Weights of a small self-supervised image encoder.
Model: 0.866M parameters, 32-pixel images, arch efficientnet, norm batchnorm, depths [3, 3, 3], widths [32, 56, 96].
Data: trained on photos with spoken descriptions (Open Images, Localized Narratives), 203450 training examples, 16.9 epochs.
Rows from block 5, named by matrix and row number. Rows with one number belong to one channel. Each number is 128 + 24 x the weight over its row's rms, rounded and kept within 0 to 255. All counts start at 0. Numbers have three digits each.
# convs0: expand pointwise conv (model.blocks.5.convs.0.weight, 224x56x1x1), inputs 0-55
# convs1: depthwise 3x3 conv (model.blocks.5.convs.1.weight, 224x1x3x3, trained with AdamW), a 3x3 kernel
# convs2: project pointwise conv (model.blocks.5.convs.2.weight, 56x224x1x1, transposed), outputs 0-55
convs0.198:127132100133091138145141132121110076119131107163141117091139164077113074097112140101095127123088153149167119117110135133115089130124125114119165152091159127106142108149
convs0.199:143102128095121135131154127158131164160147115160141101142158108107139111115121169092169078161109133121136092116164129163108181136151136134127116179114130098115129114147
convs0.200:138148154141142115155102141120094135088163137123104093151110127147163148174126123152131099140122126117113123106108102122151112152190075133096162109098110114154149104104
convs0.201:114115080133102136111118115117151134114087116116092071158059096163133127122148124109145106109112150126157140120129102141140103109145171168154122137118154152151155118126
convs0.202:128174135130168133147133114144082145081107113158147121146157121135125153147158110131148161138168156151146122115106162090102140124172091117166080131128129157123119127105
convs0.203:106164128115164111128133099149096135128122153128098112120104127159137130111087132143168150114093172134141135127088153120089145084116113091117142110170088077144133117123
convs0.204:146133108132166110114141129117147097140118130160095111092142122148167180158125127150109150152069127161132145115188129124109149089088097114124125112120136091134149117121
convs0.205:124143147170147098176092144159139159099160113141114134146115139094145083137111116099145168141147170142152147128124140144144143115170130125137113091165153104081140123119
convs0.206:103116141111081141120124106118129109106145098153124127169135109136102099103150087120152131157140118138165135124116111158182126099151136117101147150092098121194162124105
convs0.207:113115116107112140152083152094175114081069160066150132131138131131123136104107139098102099149130145123127143136117125109101142126110130165172124150097154111118128104135
convs0.208:114130159149113093099155140112154140127103115088123137143123112153116154124068102146146109104114144165108126079122165120115116058124109130143144126147112151104157161109
convs0.209:114170120124116074142146143164152103162149131155165124110103132132185151133118127135118127121091126125195161104153148133142167102127150114124131124086144101107119134133
convs0.210:114148142084121106055107110121142139107131122099134170116114142146110105112141128086098139094157156168145124148109119149082144124113111170144130150108138157135119119168
convs0.211:132147111171122118147136113167170054153150104156119122150175133151151116116137133139091121097100168173129130140116133126129110128151126115136139141106192128129116137125
convs0.212:131132116145113101158162126140129125124092109140134117122161093154132191139162125091116134150147132128140132086165124110094111171109076122152105109120110172129088148131
convs0.213:091105151105076149146138112138137119142141142147102113141118122141164146155162158098108153142114114130138101112089153150163143117113130117138058150084105135150143100101
convs0.214:141109116132132126150093135170103168113144124172091139131147143107085146123118152157102109105142153117158119129100087159135100105114103155124134097098107170175157111139
convs0.215:119133164083153152129188135146133138163133167147140149093167097117175097124151124125120119124115148114132146127139116116119153153085090128121144129140148093099091094150
convs0.216:071138105140148154096138176156123129126104117143125155112120118140161091098105110090126079131119107154092155130122144147128115119136156129162103161149165137151098154098
convs0.217:156113123118099178161116192095108141146129102091138121170177127148149143115100134113140131126124159110158083096107126146155141127102098153129113118124131088129130129149
convs1.198:130081118099126098124104104
convs1.199:136112131113105105130074101
convs1.200:122131122141195141123143125
convs1.201:118129123129197137135118135
convs1.202:150147152150153162147159143
convs1.203:126154132159168156130160136
convs1.204:138177147115121107122088120
convs1.205:147163151147160144143158146
convs1.206:126131127169142071128129124
convs1.207:150112150106078106135107126
convs1.208:138148134138191147134134142
convs1.209:126130122138196144121137120
convs1.210:122159140131158146122177147
convs1.211:122088122146148157123168111
convs1.212:146154142134168152133164150
convs1.213:132098137139186133124103131
convs1.214:133123122133198139121133127
convs1.215:151153159126088133150126159
convs1.216:125131123122199128129130135
convs1.217:138165148130140116103088099
convs2.198:106089127120140100146151133131119133138121156082084086117122083126158110141127134149162113109109151130135133097164107129096138136120134184106115084152138117112170122080
convs2.199:145133164162111142114129131111123129130100128107107104140155117136153130157168133116109114126051116151114112134105100130141139118067110113090139122115122171123137192106
convs2.200:141087125152114141142099112134138146132157146134117138131133104143062108107143110158147116096114115123133076121108125125131119160093100106157094082164163159155120146162
convs2.201:124156156110147140138124122136135110148123131153111096098121126122077144105137122106116079125111138179094092154131113166115118113175135136110097096098178123085154149118
convs2.202:101106098184128124156129142093159119171129148101095145096126132079136139110151174077115115106173143115116150170106112137119134098137124121124153138131153160121129131134
convs2.203:142125160181130120166121107119116133151158122103191110166095082162111129120133137152157121131133118135154108113097124132178092088124118124178144129111119140132133144142
convs2.204:106068122132178127107147170121127122124135124125085146132181159167114113120105133150155103130096106086158100110174135107133130118112140127112143121124136116141089157157
convs2.205:131073126133125157070127130145092129100110151103107125119123130146125162124104113147135126107103092110120124123169099110118126119126159087115142160137135102201109154099
convs2.206:146097133129116114122142168172106109135098108155160159096163137091164126145132162170098123073148112114104101122141151109107120161105099156165116130118143109114107130126
convs2.207:098141135153109114159128158120139088085106173106156138102100119088143146119113125116114115092160093133141100147119088162094138116127089138118153118131129123156132186112
convs2.208:167135145135162122130111103158073133148164142141139129131131146133132121123121166157146160182166148150081102139120119131149094169111130131100125095130089115136158098152
convs2.209:162113150116142177134120117154115115152140193128140155117121114174126143134118114144165155130114136179120158146136142146108156143060117084157124109146128128116132155138
convs2.210:133135119155138114076143124099170127111161133080174106134128147172124162162090111121118097102103137186162106125128125104116118118138093129151118110135119111161131150138
convs2.211:113132134140136152140139093104095106117159153138106159136102098167152120120155058180132124097143130114132176103140130116090119159131119100151175125107137112148119141127
convs2.212:158144150130122105108126134086149148127143153114122132137138175145123135108147065167166115108096122075077154157100112120129100156108134118135134112138119125077140109123
convs2.213:088137093145100083121158160137126130178137165129124152118115105121168079137118144129097121117103084117160116161147141175134125127124102166127138140097129146142112095112
convs2.214:138103157156139144135135117130148138166140144132120159163128113147102129123127021102180120119139140139115137114123143139120133120130181127118107152169148132099140135138
convs2.215:118093126087114166133137143179169114135151159128147116130067110128128151116136144147156153179123108104154130113086125139128168133111127141130121137109136105137070103112
convs2.216:145133123169148146141107140160121120179102129147162141111110071140120120142123116150140121112113110113153064111089134158138126145103107157149128138114154170121167130173
convs2.217:088149104105148175134103153146134110097084153113113108137076139090118120152134121119147111125151110164140142098124104119116117108130104139085116160156114105119092120075