config.yaml
model: "self-supervised image encoder"
dataset: "photos with spoken descriptions (Open Images, Localized Narratives)"
train_examples: 203450
image_size: 32
crop_scale_min: 0.2
horizontal_flip: true
translate: 0.06
color_jitter: 0.4
method: "vicreg"
arch: "efficientnet"
norm: "batchnorm"
activation: "relu"
channel_attention: "se"
depths: [3, 3, 3]
kernel_size: 3
stem: "deep"
expansion: 4
widths: [32, 56, 96]
projector_hidden: 512
projector_out: 512
projector_hidden_layers: 1
init: "xavier_uniform"
residual_init: "none"
optimizer: "soap"
beta2: 0.95
lr: 0.0021
beta1: 0.9
shampoo_beta: 0.95
eps: 1e-08
precondition_frequency: 32
max_precond_dim: 1536
merge_dims: true
one_sided: false
adamw_lr_other_params: 0.0017
steps: 13400
batch_size: 256
epochs: 16.9
lr_schedule: "wsd_sqrt"
decay_fraction: 0.4
final_lr_fraction: 0
warmup_steps: 400
weight_decay: 0.2
adamw_weight_decay_other_params: 0
Rows from block 4 of a small self-supervised image encoder, named by matrix and row number. Rows with one number belong to one channel. Each number is 500 + 50 x the weight over its row's rms, rounded and kept within 0 to 999. All counts start at 0. Numbers have three digits each.
Before each channel's rows are labels from the 100 images, of 14848, where the channel reaches its highest value: "responds to" is what is common among them. Only what is clearly more common there than usual is listed. The data: photos with spoken descriptions (Open Images, Localized Narratives).
# convs0: expand pointwise conv (model.blocks.4.convs.0.weight, 224x56x1x1), inputs 0-55
# convs1: depthwise 3x3 conv (model.blocks.4.convs.1.weight, 224x1x3x3, trained with AdamW), a 3x3 kernel
# convs2: project pointwise conv (model.blocks.4.convs.2.weight, 56x224x1x1, transposed), outputs 0-55

responds to: text has "dark"
convs0.100:563594502615509514482438556507472538595528491438544470443427408467478535502397493475560492556525550523465531436533534492490493478405446472493467578441572436475469514545
convs1.100:481458510529537510499633516
convs2.100:476467503437422424527463450512388539407501524506563568519467492536485530414553464495517413432470484432486483543537484512533482507650416488513556467528450498544549481564

responds to: text has "sky"
convs0.116:478471426541526553482453581538392457458511515504438456432552529532499597555503462480515488451463433542501579540561467449407510511444460424452462588468509533613480523512
convs1.116:529561561527506508556572572
convs2.116:521470482459477568469530418441415506521477513496514446523460473529445514550491476610519455607415490585413533528451525485532495448506530479509553540519484511541654593478

responds to: text has "sky"
convs0.112:537474576527530469402462535558478529444496550462467464363544484456522565476538573527486430462501503478473316532501536532463470533498532530510570430508516447519559496521
convs1.112:510629513479472483503436503
convs2.112:509495519499476508424448469494538612559511399538538562492546488500495437497507502500530519476511352572580518467563417495468519548445536482512429547518501426404467475408

responds to: text has "sky"
convs0.64:595451505460503513455393581488446516442475409523552489455592519477540539445462540592543498417549454563496526433480408411504536510536495473548556437499505452498469553476
convs1.64:553509547490406491567491562
convs2.64:488412467525547425554513542557536464447512501489514465458562597497563601504481522470443486475492518536517505402483459545460607499555470482545550555467624529491452535395

responds to: text has "wall"
convs0.47:484535483553482551438603545536502505525507522527549461589533560435532554493432640527557515450540544469449380437481524489447445526464552508568473505435448468457519433479
convs1.47:509442504579445595501473498
convs2.47:583504610494540519455580530472525456477459545467537448553462546469534516418429493436515555469593482552416580531556511515490501506575381474578472440498458525468473548469

responds to: text has "grass"
convs0.142:538550557460521437562439421530556453558573497557430411468417463554575437497554447560569430506502515501521511567533482446456484604496436447511531522457571483490470513460
convs1.142:510552493540601543501576503
convs2.142:558527573557449606478445516487430476550548523515494510585425408535457491407516554546461503472531416527510453400482554546613444492424529518540466503436529490497495487513

responds to: text has "trees"; text has "sky"
convs0.4:536535518576534524454451522519536455552501497493497525395538449470544475560529512438501449444574474447505607466498499474422512405464524563488385524513509429473443537371
convs1.4:467430471566575575504492506
convs2.4:548495537461479527517392432555510485489483561447405573496502559576494473480509509450533562612549423630445505574529478528500486488419432498511493467563543520476471425507

responds to: text has "grass"
convs0.166:427567563429474442480492548460420516559455460522468466485382438614584487505564493448484548519509413541503485488474470447526531509434466461532542506450529532600449570523
convs1.166:507474512492410492502616499
convs2.166:442456531463576486533517504471476518456505441568535448534549523580528468488542481356496434540485422459543538482519386429431525559508511375489441528466580472514497499510

responds to: text has "trees"; text has "sky"; text has "grass"; text has "plants"
convs0.221:484489546421469513412434405521552484446623488521511424370487521543545499486561486521493524453501471417547474502492545501461538576447459447452481516499514374535517466458
convs1.221:477544470537586570529565522
convs2.221:453518603532575448566526510448452440525432475427505505653513391507520494470459551506453417597492451553487565421461490516459484418514496486529494516469519534513473535524

responds to: text has "trees"; text has "sky"; text has "plants"
convs0.74:540515493472542462469345468474556497504541421448535586497604543517458493473534468474467440496522387568531484509549540513407515570529537456523497497554460384506484511458
convs1.74:437444461520520495520604543
convs2.74:520484510492510482496521448601470611432539510507500565474443507490494475459501409489445482455596485559520535533446566493555374387457538536440589507488451558560502483530