From a checkpoint of a small self-supervised image encoder.
Model: arch efficientnet, widths [32, 56, 96].
Data: 203450 training examples, 16.9 epochs.
Rows from block 2 of a small self-supervised image encoder, named by matrix and row number. Rows with one number belong to one channel. Each number is 500 + 50 x the weight over its row's rms, rounded and kept within 0 to 999. All counts start at 0. Numbers have three digits each. After the name is the row's rms in percent of the matrix's.
Before each channel's rows are labels from the 100 images, of 14848, where the channel reaches its highest value: "colour at peak" is the nearest of a few named colours to the mean colour under the peak. Only what is clearly more common there than usual is listed. The data: photos with spoken descriptions (Open Images, Localized Narratives). In brackets: how many of the 100, against the usual share in percent.
# convs0: expand pointwise conv (model.blocks.2.convs.0.weight, 128x32x1x1), inputs 0-31
# convs1: depthwise 3x3 conv (model.blocks.2.convs.1.weight, 128x1x3x3, trained with AdamW), a 3x3 kernel
# convs2: project pointwise conv (model.blocks.2.convs.2.weight, 32x128x1x1, transposed), outputs 0-31

colour at peak: black (36 vs 16.5)
convs0.42 108:518471451560472473635572418480583550515497451512514509451485436509466495570451503569558523508432
convs1.42 123:495497504406451397514509518
convs2.42 085:563471477505513573390577395492453526485532590470432475532518418480440463509461434472468516495489

colour at peak: pink (30 vs 9.8)
convs0.11 080:514597563448572556452509471517373542399477507500468538479513532524561583429531477523487514480496
convs1.11 091:502520480504587409502554447
convs2.11 105:426504562487516462610477570556533573518518434567523499541493517517479441489608498590558491492453

colour at peak: pink (29 vs 9.8)
convs0.20 100:494512579531560463526519546428430513567454457432513526535459577569567446475454515456431528432565
convs1.20 101:472452442441418493522427500
convs2.20 092:526559589614576444491504569528486512560483502447515504491474606544526565469426538455492541449514

colour at peak: white (55 vs 7.7)
convs0.6 084:492525557514633506493487534505324513486546486564510514507496520504478519384502504466518486468536
convs1.6 081:471473549467457561555549420
convs2.6 089:546520509472537504536504506514525443461488552511391609593452395466488505521398462482522550465465

colour at peak: white (30 vs 7.7); pink (28 vs 9.8)
convs0.34 088:591482522530455610521418539538512533526547495509476537455523515554530466478394602534465433449505
convs1.34 143:519477515494455481511365474
convs2.34 094:469542463596581561502436526490512558539473538570521419392472486493537557542453579517453453508516

colour at peak: black (71 vs 16.5)
convs0.26 099:448490472540531405524496458469627497577508505503571427437486482532561465520444533495490463499610
convs1.26 085:499481494489416483514616530
convs2.26 104:518542583496585499413474534493515484445630551412469455505495512504415480552536588510523486490486

colour at peak: grey (64 vs 31.5)
convs0.17 156:489406598482518452487444510558532571468523598595534500452559475539435570499493536544487472457465
convs1.17 119:490481477528638539497514493
convs2.17 109:509615411502481529422558433491530417513538482422453526561442573514496499540511470455430547507525

colour at peak: pink (34 vs 9.8)
convs0.0 099:541512461575530455468575560454441405520414550533518515570499494514407489476546386533490484485497
convs1.0 086:508495500584514405451486559
convs2.0 077:553466525525504455527374519487445454530538529491414552506497449428528582514576465481453597550481

colour at peak: white (39 vs 7.7)
convs0.37 088:564544521500554553471611597471590580550491562514480498452488554567417534507547505505480503530536
convs1.37 086:511524463543544421545540418
convs2.37 087:439451518482535477443426544396537549490506477497426463442488485560538488572383465516538489424547

colour at peak: white (42 vs 7.7); pink (26 vs 9.8)
convs0.33 096:510530498466426428485521515462473647495443489425541419435565496472503455519584493500552491548465
convs1.33 126:426472506412488513415470511
convs2.33 112:473572504417417424501550496562461560463539489475440483482525524566455561530505579546439416560514

colour at peak: grey (63 vs 31.5)
convs0.3 085:466456502491455549481522466459430546495480545465590449420547525467531435573642514487522565470506
convs1.3 108:486467488525634545491508484
convs2.3 103:510479468526551463526459520444502442532597463578411522584483444480544571470454464400558524533469

colour at peak: pink (30 vs 9.8); white (29 vs 7.7)
convs0.7 102:509499571562528436534526529519513418458552523518427588530455443424531558451369530473491486501484
convs1.7 132:527410514497447490513398508
convs2.7 108:459495466433407482471540460555414553444504491441510536531467610568452551502531558568479452488553

colour at peak: grey (79 vs 31.5)
convs0.16 090:493392548469563482508530512469474540469568392567546476499498510513549454522492380525520399533499
convs1.16 123:483537477477548509515630514
convs2.16 088:442509499505505502553538428529569567530484420573542507487399537556546571501584423533455446503535

colour at peak: white (53 vs 7.7); pink (26 vs 9.8)
convs0.15 141:586499517538414375442537526539458543436498521473501521473462526460538487512497509482544386549413
convs1.15 121:491556486497626492479550489
convs2.15 108:390548438487560582493459451533505476568527468491540494548460523527447530562485503598408544473561

colour at peak: grey (77 vs 31.5)
convs0.24 114:513589529530503518477426516434528559466594581557457560436540558387523520536519475493442498521474
convs1.24 127:509483505531625572499481511
convs2.24 104:541433545483419490531541472474553509538443577574450505560509423450455551476576528454493593543551

colour at peak: grey (67 vs 31.5)
convs0.2 123:442536498555571386571509499554521485588526473543512496426546551505559529562535395483550465492500
convs1.2 092:429469460557586564498509502
convs2.2 104:512437464564440445540475503493583428547579569470504458427454595519452467560499516447499446524556